A small image diffusion model, trained from scratch: width 384.
Rows from block 2, named by matrix and row number. Rows with one number belong to one neuron. Each number is 500 + 25 x the weight over its row's rms, rounded and kept within 0 to 999. All counts start at 0. Numbers have three digits each. After the name is the row's rms in percent of the matrix's.
# fc1: MLP up (model.blocks.2.mlp.fc1.weight, 1536x384), inputs 64-127
# fc2: MLP down (model.blocks.2.mlp.fc2.weight, 384x1536, transposed), outputs 64-127
fc1.126 099:533516494474507455461524490454474545505514518557480489524486460488495507531473516492541477514511507499490511491497502521520500514498510454499521546531526505465498515435477521488492469489500524
fc1.127 115:474508479497457508513485519478533466479514531471491484502520503527520529473540472471479484460546507502491499498520494519480503518547516494543489439460519484510507496455442515466473527495504467
fc1.128 129:528528514503485499489493524460511485494514488507496497500493535523484487450514504474526550523509527501524513492531499483484500488495485488518504507539513494489481475532516482527497537509513564
fc1.129 121:465485523476520519484506540503505490486490472505506466544533489528505518484470542481468498503508513501504497483466497475492492528547501463513472504500507495504490480476481487474448540511488451
fc1.131 116:530460493503513500451500482503519481520530514508448492492491532545476520492444501541489540498509495496497486484518494518518495461491479520497523480473516475497484591488463506497511489553511470
fc1.132 133:541506482494443433501503483503505488520567478493525502516455501480515507522515517487491450483545514501503494501507492485471502533498514486459525536528540459494471521503524459492529505495510475
fc1.133 105:481500511478485502504521498529496504505502466486518480543516514504497511531532503549455504482487498500484544492546521483520510526493508529498506525532501480549503463507512503473464501512487523
fc1.134 138:522517538484477506492463489480516498501509489517513498553503479529509462496510511492530530488483497497487500490536517508502498459498517518515551532473577447491516495504511497456503508501523490
fc1.135 086:492482497494536526511511470450473501476469552492483496517483516497515504484504473504515501459533512498490508485499479498466492502493518512476518434486516489502524504512511562515499530473508490
fc1.136 090:502489460468491495439484540474474490510481496499516545503526494540499481498534492531454534472536514501508496500519507521504499511495549531504519494526535496462495522487480542506450524482515499
fc1.137 077:550485496465499499474529543502489549505511532481560493534491521508519523498551491515503493500500511501498490494499485510500498503547502482530501506467536481462501482534462496521465542506523503
fc1.138 125:468483483502511527484493498513526503467523468496490488509519470498486518493479537512484511497501521502534522506479516501529504506481530508513474483510482490485546491481490500490499468507465461
fc1.139 096:513472465512484469507507494555456506557499507459496521491504510499515519538526487529485516536519507502510521502514507491507504503544499457487516523528492497479474494527473488490476453507508507
fc1.140 095:522487481479561464515494542545513510465481491500499523498474523549504502524492535510492515517528493500494504502480510507510506518505461524528527450509515504511533470434458508456480490453494452
fc1.141 109:479501521482484533480470462564472496510503489489505503549541478504506494496469534492520470499452508500494531497503491512480501544486492517537499516476546478477499456476492474491450479525511495
fc1.142 109:525464480430489490511470502493481536483487440511580512597499541491427502487521484449476497485468515504529521513467518479514501455521513485518511496517502468525466486478473512507535493495479486
fc1.144 134:512514457465502503500520507515501505558472483525521485511499486509517530547504509485558458504578521503507514496501500498481497494490489472471511498489541506514475495471501474476471503513513455
fc1.145 093:512522516538521522509531516515497489496498532528442520468489496518524517550474472518536556529516522501498533491515483439501498539510499458486488526468470503488534490554500462501463509470522530
fc1.146 094:537531529486521480540483522534465503487489491517477503538500499575490479467504506458500531458502495497477501492513509477488500516465530554510505474548509451477514507492508539472502563481512449
fc1.147 108:491513512493512557504499484486456476476444548543476520497511462520490471498483506541558511526505509499504518491499492473455496522460474523509528531543508524464493511473463491506471516477536496
fc1.148 136:523484505499474456479477510480501521454518543487503470473527488523516492499486511528539527507545495500490500494510495485496509510478487449496510577520531439530510500497474508471471503508517486
fc1.149 127:560516504515487469467511491487527565488575541520534463482490476554513460495535492517472475477514502499512514496512516491513500490511482511512519479484515544507524475427518497512494502511474465
fc1.150 059:486506512459540505491513516499516508511456462492520485545505501533497462540467487548488514530488493498464493495512504520512506515509483486506501520556527515475488465509528492535495506534471534
fc1.152 119:514498435487509487454464521485467549472509521503480502513540488541487522506481494497510501574485516500493498499484513492474500503487488512463510515479541523472539519505493517529495536461500452
fc1.153 110:532469504517486471507448494536482531485473428521518525484484535522481511519511493490439542498523532499497481500479493462521495480512536456497505496522512440528498503527515494484503493488491511
fc1.154 095:493503474505471456480465521507525475502468496492496507500501500476506503541477522485504464505541532505524533507480499485474499515476519490480509510493508500505420509451508526478494460471514477
fc1.155 040:493483541467568467460517546492513510520534529509517490489498525504498504508526522494481495460479530507519531507521504514538505495540494495514482505484504480529476509573468518504420520495496549
fc1.156 091:534513505455545507492501489477529450481502503517505545510509516515475479488475510534501523432503497500498499500515503495504498467445501532524546514515513475481447533449550561489531526494483463
fc1.157 100:525507509503499514505497518517556476572504543476477471505489501496495502463452452484460544546516499498497503485511490493510497533502547511492510523495484498487486547503495523476498492507514483
fc1.158 043:519504508520438516477522455476495488511529494494501488522483505517508531535545482524499506494511504500508578497480497456441498491522490510489497483455517503500517502455451476513457504471488479
fc1.159 098:518505506486512524502528528509476534499456481498541493518478519528510508544500484536481540487535517501486520487517479448471492478499486465477484501522484471535501494496499519467509489556510502
fc1.160 125:526510500426455533525507509564496516486474478544501504516507478510522491470512520532484469490459491498473492482529505492522500489503517490521501471510527519511538503500464536521476502575473509
fc1.161 108:517517528482489512524525539498481541540520465525496534560511473536502525486478544417487492490481514500527477505527509493517493461497527550522494496518498521427466522480511528481494485505547453
fc1.162 075:477523521490498472503495479516472480523488467465526515564548519519490466517545509516463505465493501499486516492502512509502502533512502517509537475513513517496479484501508499491469548470479497
fc1.163 086:534492529469455550473516516484461509500469506512506507499519515490478502518530494496532543512489508500494511496515513495496503488525507484470517527535507543496457471532540532540516492558530553
fc1.164 084:452433527514452494552477521482522469523553514544537481520503455464505511467481519500466524520479499500501490504538505490482501503467537523493496549506509529568504489499535534521537488502492445
fc1.165 100:483507458492527472541499492554520493474550532503494501530472499499496515512481529506489456467485507501509511507504501511525500510499475438523491473469477495541525515474505490485540521476506516
fc1.166 121:451483475495462474466520460467525515501515524477481480504487464461525481565519471481452506574533519502514514490485497471503495485554532469521542502505476536496515515490485485500529481496497440
fc1.167 101:518512463517478500494525442464483483476490533516528511524496500485480541539463513504476513505521502499502538494541507505495503541472534505510519515461518492511491512516465457475489488493513498
fc1.169 100:524524471484517457469507487473472554493498493538487504518480489481497456513519543479511505547473520499511547501478518515504501504478509509512529564507502531494512527467514508524491488467480526
fc1.170 083:503497533479492514484496490460513541505499500548523500498515533523485530489533509499514555514503509500497498498514516487540502478504520506520508486488510521468499466513534534560518517532485491
fc1.171 121:505511495472494472495521537492497479495508506517477501500513534532493494496538508490524480509470505499494486495512499502514493479516484476502538543526527500538435518504501475532485543483520521
fc1.172 120:510545490543494523500502476477498506460504561509529469456519500461488460489493486538470491515546505493515498474513495518530500454515485536555499501449480531503487517480497507473451463527474492
fc1.173 114:544519537464511476479539545501491497487484517536478479520515481536502494491508462475521535488509523504518492496514488482503493476496482530540510533482505522462459428501519513498488541507522456
fc1.174 112:508488512484475508439531458498531500455510510447500512521530487505485511512495479509492505458505508500490516497531501509520502508521511453513498560521474519465459482506549481499484494501487477
fc1.175 079:538529498522513509473530473486474446485518497476480518493524523503482507478484508541512543488532511500510503499481481474485498500503517477461476486504500486501506529529531570516499530496527474
fc1.176 126:541495448515474476550515465526492546514497525478498517494502464535490481481497442535516514496547505500502493496520493483483495488497488477523490519486477499472495486525494521523540495500475489
fc1.177 132:487538478469515534484485535486531528468525441493481455503538506485456489497467543475482505497486483500524477464456483437508481486496464484512479497492478498480508488463482494471488511555470515
fc1.178 129:529491478453474455513528508504526491436498507485502465523515514477485518482509470527420531470488489498481486480498488451468490512483538507472498530488498536485494485494476503540456524521500505
fc1.179 131:508498484535524537486466426526482532503538521519527489506483521546515509518454474501565499521465499497493506492476499476530495523503493521535530512451502498494528471511471503475471513493488503
fc1.180 109:493534556518488501488524506459523465502509515429518508495540491478489541485509502501500560456498487497491522498485507493500510498465522503484516505499446483525481528511514481505489518494465492
fc1.181 075:514495474459508463489544558506499488498503474524469502508511475520496529561517546515493521532505508498492515490540503467483503535522492515519516512544480460541452494472426512503453528503542455
fc1.182 125:511463499503533497458477486515473487473498519465510502499538491504491492517500508536526513509521494501500500498512501499519501503490437481518498471481519516482497449534517575567516552512553468
fc1.183 119:480488503488503487511473517529533465494508513473520463543529484502503515513450493507525484519518504501505505496546481508499495495491475464471491500480485490494503527453534432509557496486459478
fc1.184 098:496449477494438522548497503504492510492511479553507527496486498512494514533517498520518466497522504502509514495495511487503498503466521519451486518512520498525518487514501536510545495524536518
fc1.185 120:465544508479521538497500494532484512461491496506501543501495545495503489494453486512524497433479490498486479501515478525496493500470499533474492479507529462476515507506542528469483546480514506
fc1.186 129:475522510465497456516523496484460485512530499483520500521483502499482519561541498472522493516503493509547577491520473441463474428471466466481457474428470436491467489490495513488503471548474493
fc1.187 106:516522484495484462484520508532468535491542465520497474525455527525500517551490534531520476527523513501483494485506499490478497514502478488479503525520509490491484503488498478495502506519500497
fc1.188 137:478542536491467517514453501532501500531501456461466482542518496520473474521475513496479454477491477497493494478512500480472497468499504531524557529464538464492517537533468508524518508531524484
fc1.189 117:474496482526472507453520489467487489538487507548491475497487503486495564505540502480527433483488516498521527505496516500516504494492519516489531503502506533504457506486483473522484471486518489
fc1.190 108:527448482462487484528481535490527531500477531492535536502480523524460524467502496511500541512528533502524495515499492468536502439503535425497503499527491465481490468540530510447483473505475469
fc1.191 126:548506504487533526537502499482471517481425505503503491516477536542513524528479498545546575509501518502486529499521500494486505530449531455460521518515480472534513493513512521501477536492533549
fc1.192 117:514500559482494493491542530478510493488540524551506527512476555491505508473500521470512520478533516501525507505525519485501508478489462519499538503469535495522491499536488505506497498499495492
fc1.193 144:497521518478491507501491525493549546519550458482485470522513524533466471530445537483490496514503512500512495477499486467522492481498465464510503491502511521495476514471502484478509503531485536
fc1.194 084:457471497534453487502485518503524485504480526466501490525472527513519573524455510502517481512515506499497504499530495498502502514537440490534468464460490510529503476472458499524466540488501497
fc1.195 096:493499529517461506500468532519502478506492538483496489475537547515521511537510506551484526510519565504512525503497501481508498528501505519493515524566509491572472495497557542536508519499509497
fc1.196 089:555460511465493548485504476507559513496452528458528521529520537488472502483489451494498507531520509500485510495521509515493501500520536468526510520495524500461480467462469507511478457514449490
fc1.197 071:500490533490458463497484454494483515506497440519496505558500503478474448473544497505473503507510516501512508496513513507484506495495486516592512524491541481547502495517498529487497531460528518
fc1.198 095:503527502490456498470527457432493464489511492530482521508520460502489505468499506513500521451538502502506498497535504485524494474490513495463507579497474494510479526517557532476540486508527513
fc1.199 114:497503514519505521501499516544509475472486506455506490534490537537508526485510477498463493457524498501488524486513495458474493542515543479488529502466492517532510485504488481496459509456519458
fc1.200 099:523488511458522436473540528539510550517487483511502516532553512527482468502511503467514463480515511500495502495521494478455497469520510522516472492505510491479483481485484487540492488520447469
fc1.201 034:504498487467511494512491561472530533528456516504501512500519517526508500538475508513486561551494506500483514498513495504506499526499482510485478523525501502519491508518530532505511477507483550
fc1.202 139:495499475489475517507479480492489515518521472461479484501538458505473520445455517480487504474514523504521527510492507505525503528559494500522449508530496491480506448473475519485481514525515485
fc1.204 115:541530504513538500531502482548487483471546513519496463491494520520491507472502502527522494476511495499481502482517480476474500481530485504489513514449489516486508536474473470494509466456499518
fc1.205 032:556504491483510498501487504508513501513476495518523485508523510477484474521505498476525527510507499497495499491482494480484499512494500474487501505528531533499516470502513513503506444499492515
fc1.207 077:489510490488532479519526478464484440531486489512511503550485470501483489515480537532494514508490509500519516507487503531504504503511475479508505502502555494525463503503543493526497545521515497
fc1.208 037:492517479503512516491488489435500533530473504524511467475511531520495498520509505471539480500476515498497508493481490501505499495516458526502509540518502538482478520487493468525519537492497477
fc1.209 104:549487469510521477438519501478517474505535515486497494503480515542473544472438466524490536519511489499500509496509503519506501475506545527484534456498482490469507531487488530525532499535489454
fc1.210 092:486477508503467480502495524531498543468528490480493502551475526537507515546457490543493469526516506503505505499544489511504500505501498472489467533495496508515506499560515470514498521519562488
fc1.211 104:502483506488507508527501510504501489502520506490513514505514484513499440527482530495477510476509570509525610517553540549581508510541502502543522502502529486513462501489523531497502515482491491
fc1.212 128:489498490482535506544502535496555534511492470482471495507496498491499491477499545459500484510471511499510491490527489497484491484480508499522525465438477472537518496516520475539508484492509512
fc1.213 125:494482525485493514508521522452520536458502506533490521499519491523510513500508547485476551495516518499514497502490513485512504459532491489483460508550479497470490505454545511461500499521479473
fc1.214 075:519487514491527477479523508509517520508503508483488493533552501576513516547472510558466524494486501500479524496537493494473500521525499542490485521505497497523485519499498514514477496507502499
fc1.215 092:489474482487490486527460484446489500503519521507507496457512516492488454499523546541480501523501515500505485495480475478517496485492510459477467524487479537492449533478514509489505520507507471
fc1.216 115:531499538503505483526511497508545485480534506531533489506462497547487464523527497514535531499514501499509487498500518516494514472528506484513482548495521463484504481491498475500480496537530438
fc1.217 066:470508501453506526533488463504506533491497463487471477529521476488484505484484539529454515494530493499491487488531501497479498483445471482526490486497519468535496490469509505479524516516502501
fc1.218 022:500502483493506537526494541526495530482494555515478499517483504496511492527492500495482491500502511499499542493548498507511495472557502520514463498493490490499481447485494523480510478516534512
fc1.219 011:527503534469499450494474480504498485510558531509508491506542513518479463483490522481466517473513514505506576508557525527526507512514529509536511542487559504535462488532513523477462507502492443
fc1.220 129:556506523507477448489482486517524550513518541472516485466481496552520521515518470542508498475511496502503508495503500491496499489484496481464526512486514519513503490477501525526529524507500524
fc1.221 108:473507494473582469483534517499489503485520506499491468497530504527500523491472502539480482460510505498512519493497491498487498509487470504485474494527508512464509538526471514463509489507541467
fc1.222 106:521469502472529507457510491469518502469494493551523487516478515520506500484525494489503480484499504501503508500489482488475495479465517520491483481464523489505527538555463495537464492488502479
fc1.223 115:507474517489456512494491491503520524523502482454496472550547506544505491528449470520454460491507506500501514495544486465493499514495514492502501493527468498510508534493482497530492536521492470
fc1.224 117:546503464486489447512505462513500527471450477506495497543458482462492479497472523501463454504507489498500519499485520523520504522462500467544537503477509506520522477501482474539490489446464518
fc1.225 048:523476518471445490487484519495507516509485545501531497513514474505499485515498507456521509493487522499482505494504495505536500515518565514523483548533522511469477500487490562512477485561524487
fc1.226 126:491511498504468510447535475525491519504524490530484485550485480474501529476526484554506473522466518501518508503483526508532514525496525525539516513536540500561506464503484488503473491479520496
fc1.227 107:527507502497475540501517526465467481522521536538495515486503511490492516487499518475518516513534515499504496501494511498490505486467497541448509564522464482497467501507527495487552441550563445
fc1.228 116:492485514480507496471531548459521577478498526485486486542506508523502515501524480449486496480490535502523535494513489494519505502496509514427505507567546505508491500487514523473479522544506492
fc1.229 101:496488505487494501500488469500471518488508559536496507489522502510500494515490501520490505494543520499512480484480472440465495487501457468498445519513476507527486531487464505510477501521523458
fc2.126 104:452504527508508491494464523517556449505513513477470511544559504534500535494502470546478506447514497522497488495530475482513481468509512526471507480479475511503489520528500493505488554513503461
fc2.127 116:480519450518482493521508516502512485472553535470465503518527481509496462493531505487510497453529505500506492506516483515488500446556512460577499446463481501519535530466493528498483570507540470
fc2.128 123:440483531482510512518506535502515496532500516460470514517519463477547516456540476501496438496515510511484521510509511518444494528496494483471496446498481515439508484512527498469491498479491465
fc2.129 120:495498523510521495476479509479471488531502517481462506527504539474506500492471467486529481521535509486496513467520490493467505528497499518486495471502517485461512512482472504523510487487547539
fc2.131 111:491540494507507518502496523516470524499507497477568507486526476500505508550534486546500502533508518480505535453479480438447468557506529513478456534543451550509519458519528498501474516455505491
fc2.132 131:485506456521498504516460487495509481481439483504515505512523452479495524487510510485479499567513476496489497506522509481475489507505492524524545456464496529514495508531501477491482538502488496
fc2.133 109:486478512489514481506498502520522536558464483505456512481479531481513501446503526475520496460505505518459503509517472497517470530521442500518494491490508485533502487513527521516494496488474527
fc2.134 146:473522432483513555520483497502506478475443508530495473506467502456504460486487508510511537508500472490487537476542529517487510496481528523478511531484489496563483477507530494532492564524483476
fc2.135 084:525516462535552525531544507495514474490556544501496504486516465515505528474555542543494476469508533518505508468491514531484472453510507524508489485477491536502520518537501521545505514498521497
fc2.136 083:496481511471506494501506522467485503506498532521462508500489484530473481530504523480531527473457525498490495499532501515493482470495541502492492506500520514454472520522528542490475495510544540
fc2.137 073:515504515473518514507485490473463512466516480521502490511509482505526425476503517477521507510508483478492510481497503459508490517510519474499510554498460542508466524474501510479527470506492501
fc2.138 116:502472483495499448482480516513504450527515514510520503517470534458496549507492448465505510450542511486481535507564518498456539534514458501497514494461509460476486510477530504492562453482496483
fc2.139 090:507516535463503507510496495456490539465522517500509475497447537530495482551478487493523492519465525491498524498514511474526538498485546480490537507520520538467456506492488520532454492542534474
fc2.140 085:500493479497505446485504482505440533532478482515462510495550471538496484514494506527445478474448479483488492494508498500483496488516495490548503526489510487551489493478502512495505442517506553
fc2.141 106:532496502507512504521525519485519478490516502508511474501474504487500486490542487504472481478509486502492561491554543504460488484498518526531529461473478487518501584505489498501504527516485522
fc2.142 103:471522563459473460504528507524524532506520476536449499474512493498540537499496546479483517494532425536493452545522453485512470517505453500528465528495535472482519423530541512518500493478490522
fc2.144 147:502541536479507490513504492480533482433516554518511463508516514512488536494507492509483521491464493511506487507508494488542487472501503506529452513532483485506501473521504508525501559477529519
fc2.145 089:486469533510484479508476488535512482536466511530491517521533477484508494485513526466490481501484520511492486479496469514495478479485483519523519529518539522523486480479530501516515482549498477
fc2.146 079:536515487491523525489490484488485511486481531483477489500461505484484544490506468510510503558501502513490537521440522504525533493489526477513500509502514486526486498478508481490487490550457516
fc2.147 117:524510476503512484515513534534531533502526449501540507524449521471489528557501516456435532472505539494494499487511499522523495474525517463476490500487512453522478487509537518507519467540490481
fc2.148 145:474494457521488501510486518505519452513437496507494487469503455485490509454495507506491472488516480492506509476534499498470506501490501508508506511498498493514492501496538511505513552489483486
fc2.149 114:509518475543510504496523506532483462504452485519513495472544488485504499510497503508492520494491486501501496476485491478451504521545555511549461534503520519486489481508500447472471470483507539
fc2.150 048:501501454492501508512487487518503508499523465465468491551522536463509511490530522527509504493484512489480489457495483476442488499456523510524502511446517498493469561508473503487486537504520506
fc2.152 123:508489518477523481473484493467466517462524535488505517477522510540475501509469485509491516522514541509481510487482523492461495530468487515496492518473523527486522524440495543510512545493479491
fc2.153 104:472483524467495480482516542514537483480473517525461481536500508508534523486466494463448546496471480521524504505522481480523485488526517487449497520489485460465508489528541507462502458516486513
fc2.154 085:461502509506496502488506492458521498504498522447460508497476502438522508442459512489510482483510516514497509496498471493483479465495482472495461504502527505491512521497503483541480502533506509
fc2.155 031:514491488474464505512496472474519511487457508543548493505511497489502458481511500479498505515432512528511518534501500536476529508529538504501509532514472585478509498478510509506492448512481503
fc2.156 085:524490482506479503543487512518511546499451520498488466495497487502546500506503502479529507517509502501471523480502489468446505521504486481534492511436512510482508481540445512484493458472513532
fc2.157 097:513489501481450461553519482487498486498467486541471479487553499533492463483516478493501493494455494512504512488491486493504482518543479521531504456505500461531507515506487476505523522524460511
fc2.158 042:528496539461518475508466560524527546472488512519540492509476479525462499469492483456513437517540517531474490525519484501509512490499486489508492501506533454556497452493502479509515494516514486
fc2.159 111:476490548460517503541463537533532559513460484486481512530493459489487478473511510499509515501496491481497485491508487513511481479524470495556464481469511488520501488561529519501523529457509522
fc2.160 125:495498480512502518461497515484502488489502487452470514505516551525484447539468507497528528469568483494517501524509474483496477478474461473496473544472471496478492498500517495494496541483521484
fc2.161 108:512536474497496497487519459522466473512440506513461521489479457504466517463536506475485495542488490488485511490478509474507485481499515498541479481505455526515488525493509522502503540476488490
fc2.162 065:510505443521501543545468481471516528491498529523488506527510535505534514504460518451489525494501487508499528486527498480483495511462467526505539476519520508483481492516482510498486468497504506
fc2.163 078:460492529502498481520505510473503527476487525482509468498453533487515473501444486458476466490482500483519537523518500484516518467502499461514491500481503519496485513498487509454525504471462495
fc2.164 075:518484538506457504547491542481532512462484500511528467468413493467490543509501485482511519496461503476523515492492508472504515495492511482466488515470515490527506491473466516499485451476484485
fc2.165 098:467491539497450480514502503494502543514475498487492500512541481497532493480500484499492499563512486484470501480471499489463497506492523511516514496479542507480479467563485517455505501521481495
fc2.166 124:470518521480508562531503516495480511441489497493518493477451577481487498520510549502460488514498506484506497485509492513490515474458548515486500486484504472457506495448500543491456493523504511
fc2.167 111:455531546506522484487480534525531516496525466538535501463490532519481520473543498478536487495473492517494501525469504521541509511527482515504492467529486533478526475495539482555512489518476514
fc2.169 094:494501531518472525467459515520527477462504531463469495535496494501519495517479478498489423490499518520482531489525504516479518478487502504530432460500481460451506531464506475468485462531507472
fc2.170 076:536492507562473476535502510472506516518483496505455471471541495476528468530506480450527517506489490482480515483478505486465511478518505499514544456530495503504487530542506506497477516514480519
fc2.171 119:477501476478516463467509535456505477536534496508503509512494512454525500507507495487519484442517481488488515497544500504466491491529480469449481482502476465462484534475491485473508519494512512
fc2.172 119:476491537476480465504525537532511482484490479485487497513485492521479533522487466490477513448506486510510519468474494480485471515468518497464465499507517493455483446532529506544524498486509520
fc2.173 105:519518508488497489523476477466453494517475502518487496507493506487503485524501513519516482538475495525459511504445495496502473535486493533533541459528459520516471486482443494496456479507470498
fc2.174 118:499504462502484468601470511514472514530449503542484480507501504464508470516528515489513499538506491495481499506477500486465496505487506504481493458474552478506513506524454512525502514477495479
fc2.175 064:560506534487413467552513529465526543513453529493467487530508485479488449526483474475513502527478517511495550485526497463479473499485515475508534511497502521507461489478504468483494492522513514
fc2.176 128:496480508463528505500446478451441496497540524538522467518486530492501506526478496498508466486521507481473508497492537514494518502470532482486501473505498466486497502470469478504470494511479480
fc2.177 132:507479468470538523469477516488505530525485469507552500545504479487460518501505492475499496463536508502515530459511514478509472530487479498473516446498495473484534527482506519468547497495475455
fc2.178 140:489501546532496502479494477503519543528501525480456501470516504504490488506467526518560532507558503511496500495505495497524505472546434495518456490499517484518482513517479514475547477499501480
fc2.179 140:488464548481478502514511556461530521487519481491511466487482434479497555477509529507481520502482513507487502496527516502483498502493508508491462512529512518510493483487537502538549473510512465
fc2.180 125:517471445492509474527495513528511537491485490558479489507463509519498473531494504489524469539482497483489498492519476506514500498531486495504473506514543511469506462500491516486533484525541520
fc2.181 068:501513532501444524548525473512483493544489502493494475483480520479531472470468453476498484496466486476485499476483485541500467502553504515530511471501504461495508518491532508517530516516495569
fc2.182 135:491525505497475491531504515485536522521494493519487491505463529507503504468499496475490499465479508503495507486496503496480495506512561515503482545507484486524510549457482445444512459484448538
fc2.183 123:484491564501456553512478552502540512483483541486535484574507509523509491505496493497492451518544497489471516499553470469480490548494492466472503515495510487532495494468484460490529469471475518
fc2.184 100:455529507525488481550507517464505546475487481504509464490482516481540495499483485500524516530488518483480517482464488485495473521496509500490546496499537495517484517524429506454478501454475500
fc2.185 124:486537504498526542497499513514473524457494538512516483508509525505487499504466536505533491452512520490478503491542478532465513506467531549486457501467524456447512495510484542463477496491502543
fc2.186 134:501484513479496566491487504535532502501500501537485530549515476485498503503474492522471517452465439518464505509474487484529420524519484497506553511541547549495515485474513515516539510472528509
fc2.187 106:519504493459527515512489475511462476516450471500500487503510491547520513459492504497504499524506506490490510483515512492464503543500486529476512477454497476549511491516482490494496525452522564
fc2.188 153:529485458506497514492515516506506495478523519482541500495536527461507490488490520523517595508521490512495509490505504509521501489501477471477447503520472557511491490457530489490442485495486535
fc2.189 115:499501509486487518473522482508477530485507514537475505500527493489515458505547493530499573485492530495504500511469521474544512501498502521499464509500481474490523505534511496514512538497487492
fc2.190 104:479558505491492503458519514490519517492497523520469497502521539447576496475487523466489591490483509515505512492530475502548474499519487482471496504497482528541498465504503528471508470497502549
fc2.191 123:491504488512501508532496465489475502478546488524576474496490489541485494507497469509526463514479485521488503499534473494522514482513464516510566500482493547496515536485481480499496445547490471
fc2.192 113:482527540478525493515490489495485487509494545505465492549528522505490481484547510505469456472502492484513523512482518500486500496482544504476484499489555480472491525489499523493490550504487499
fc2.193 148:522486456449485519518463459515518488489532492508558515525425464504506525483531434513469521478504476522518489484509497505468457523453532483458522482478494506476507479541517516506497495495536488
fc2.194 080:511503481508473440518497509522498527522519536462485502504492499535516527510469487512485491489436499518506523500507456494522493469557497531529540483460499490521526498510526519517495529525497523
fc2.195 088:480465530494524515479503508484527466497505539469459469530480507489483468481487542522490541482469492511481486499489486507496466487509486526471506501494480459489520512474505489495509460496498488
fc2.196 084:523522429521460460546515500505550473475490512512509486514492486488471502510466494460516471528486508497464506496482478533482488481487500510505526511532540484503461529531499492524457462518526507
fc2.197 056:543512490515522500526494492506515474503509433480483487504477463498531491520520513480507460520532509513491531508518498519443533550518514529499508493439504453486522511501484505496460499471500478
fc2.198 084:522499490513440473560497490464519460486478499523510496443478511456493513498488480477476506526493489494492536501525461494515489482547511455502495474554523529496510524536489491465487502473474522
fc2.199 124:527490484480535482489521504417484533505508511541472523443502464467488482514483536509505493530508525496498469506450520495497472488501482490487487527505516498495521488485494523541494488516498476
fc2.200 090:557522452482497506473515504504502443492504497512451461475472451539520510471457479473476475490435496493517524509514491505486497522508481546493566521506477499538479489540535484508509479480527545
fc2.201 034:526468484492485512502504468537526512498519514505535484519508518499480498433494500524508501482527506521491498471491505525500477474508486488531463462479538465484525481486516519488522504475512491
fc2.202 143:497495472484531493483480460481526464511522519507520539530429532485501478577522473511509473544476493491480524513499534503487485483466505509478541483490515510483455559514529461513519491473477494
fc2.204 123:517472500497477488486467503502519479533498518499522509515515468477487478514538522502479553473516510499512464499476493500532459519496500464520487513525471478528468474478478514478483515492499477
fc2.205 027:518529464491498478516493505498476529479498525507479519546492470475478473494477505470479483485484523513489496447527489493488439454504479538510515515489521470450478547540505501492556501493532499
fc2.207 064:545496507524445525522513519486500543487485492501500478498459498509482446522524468481496477459508531519501553478486498511489531523542503509503476508496461526505489516482469489461483469473507549
fc2.208 033:507496465532520513509556522567567486473570500515522514510482476464496483510485489500475469481502495512508518512513483485519450434511493448490477491498485498463494506519538481474503449517467478
fc2.209 092:527523503480463482515489517518490532497490531501528522499512519527511505529549489531523499534473505524517516510496471440493501510492452496491504507471508565529501516504519542498495525480528540
fc2.210 087:514529517472477510508529507490481483464471492485544466502515507533531488473495509509459451570459505510506532491516509518455507528523516500506546466448517536499535519475475519489487522469476482
fc2.211 090:484511489491493520508486439515531536503477521463477529493515489493504497476524500508518518548475471496465520510505482478498503498492480522484492520460503527483510494481486513513448522465487462
fc2.212 119:481515518471521546519445445477482526475486507507502503505453475532509466526472478496490505538495506476479487502471491498505510497514454520500466540547489501501492522466495474519530514501501466
fc2.213 131:453523492466512523503469476500478496497439512504521497489465484512495494550479450501512471509435492495487494482457503479493498512506512515492478490488520439501491515501477511534526509482528495
fc2.214 078:526503502504485468544516474534489504499535498512526483498467473460504459451508495485516445493505485496512518491447514540509492525501481486529522496498484466488464449519529513516542510474473537
fc2.215 099:476509461497511484516509499487504543539473450464426495525516506500528482505497539479519513531461515500466527515501497507516503510464514487485509518518527501493525527524483486529502513522494522
fc2.216 110:534494506527504510508494545501467470504580475555478505505476494515472540478568490506501478554464512504505506486469488498447505502515477510555494462468482511514519519497473479480508479530478495
fc2.217 069:503496509490500488495475525481528516499488490475541487445531498498513496483521495508480504460505516480479474528511462540505471525527481520503502514527464482520493498474499556497488502495496495
fc2.218 017:519509545485461462480529484472507525495490531471510494533494486507517493471504526460490524489498482480477490462544502481456502519509533568508481482483494502484521534576470513495482514485504497
fc2.219 006:508501522524513491500524506455469494490524477455510484497483537490481482503482518499488500505492508501463475476533476472473501488467514533497492498463472497513515519555473480492437524534517459
fc2.220 138:502498480525499515526500478460504472459528499538524474464494482469503492490478483518436492521486494495476490476502491487495482510490533527554534523456488532486488488469507489495460486485504516
fc2.221 115:528498491537401503538478497452511535518474490493491514505492499494504477488494459474498483523491507490496512483498508488484507497503557518513540498498474487499451457496516489548515507521500533
fc2.222 114:523465474494503484511519497503557499500521468525488493485495476495513463485533448485524478494463507504521485532498473501487482438500484555461493481524497477533521487576471510508460570516498485
fc2.223 110:470527559503490467508532542482489501472505474471526506502498538470489476492530469513457474515478520496496509493473518507494495522472515523523522465504518532500523502487503493468478507469466470
fc2.224 118:488516500512524509458516488499492498501546473491447505495534482521509478473469508513536451509469493496484500511507506524510501448469532527468484537476465443495500532522486491498461466535485502
fc2.225 040:484482510494459483508481494500472457497496535488499513496474515432479465490506495500474485500515504454463494449517482505460509499511507481508492472475490506464500516494503455522508520471490496
fc2.226 116:491516477525549506536497514462493501518487462505506464459552513500517530474454536447525474519562516488488494482497520509503520487499512509489531486422492474485472502506511472498506486538514544
fc2.227 103:500504514463462464537492518457498484502530556513515527472508519447507494483482515489508470511522530487522452522487482481487492505496503470465525518525501567483504510499490487514499504525538445
fc2.228 117:461505522497538523472495491498477488510508493459503504504460500457503464449492488512452453571514506506488501505502509504488515489491482513501521469477474532468503506479475465555515529482537522
fc2.229 104:503485423504508475509507530492495525508489481472482537510471473499530472503549567481464493491473529517490519536508495499495497500496479472473524505492531488484506529505506468532513499523520506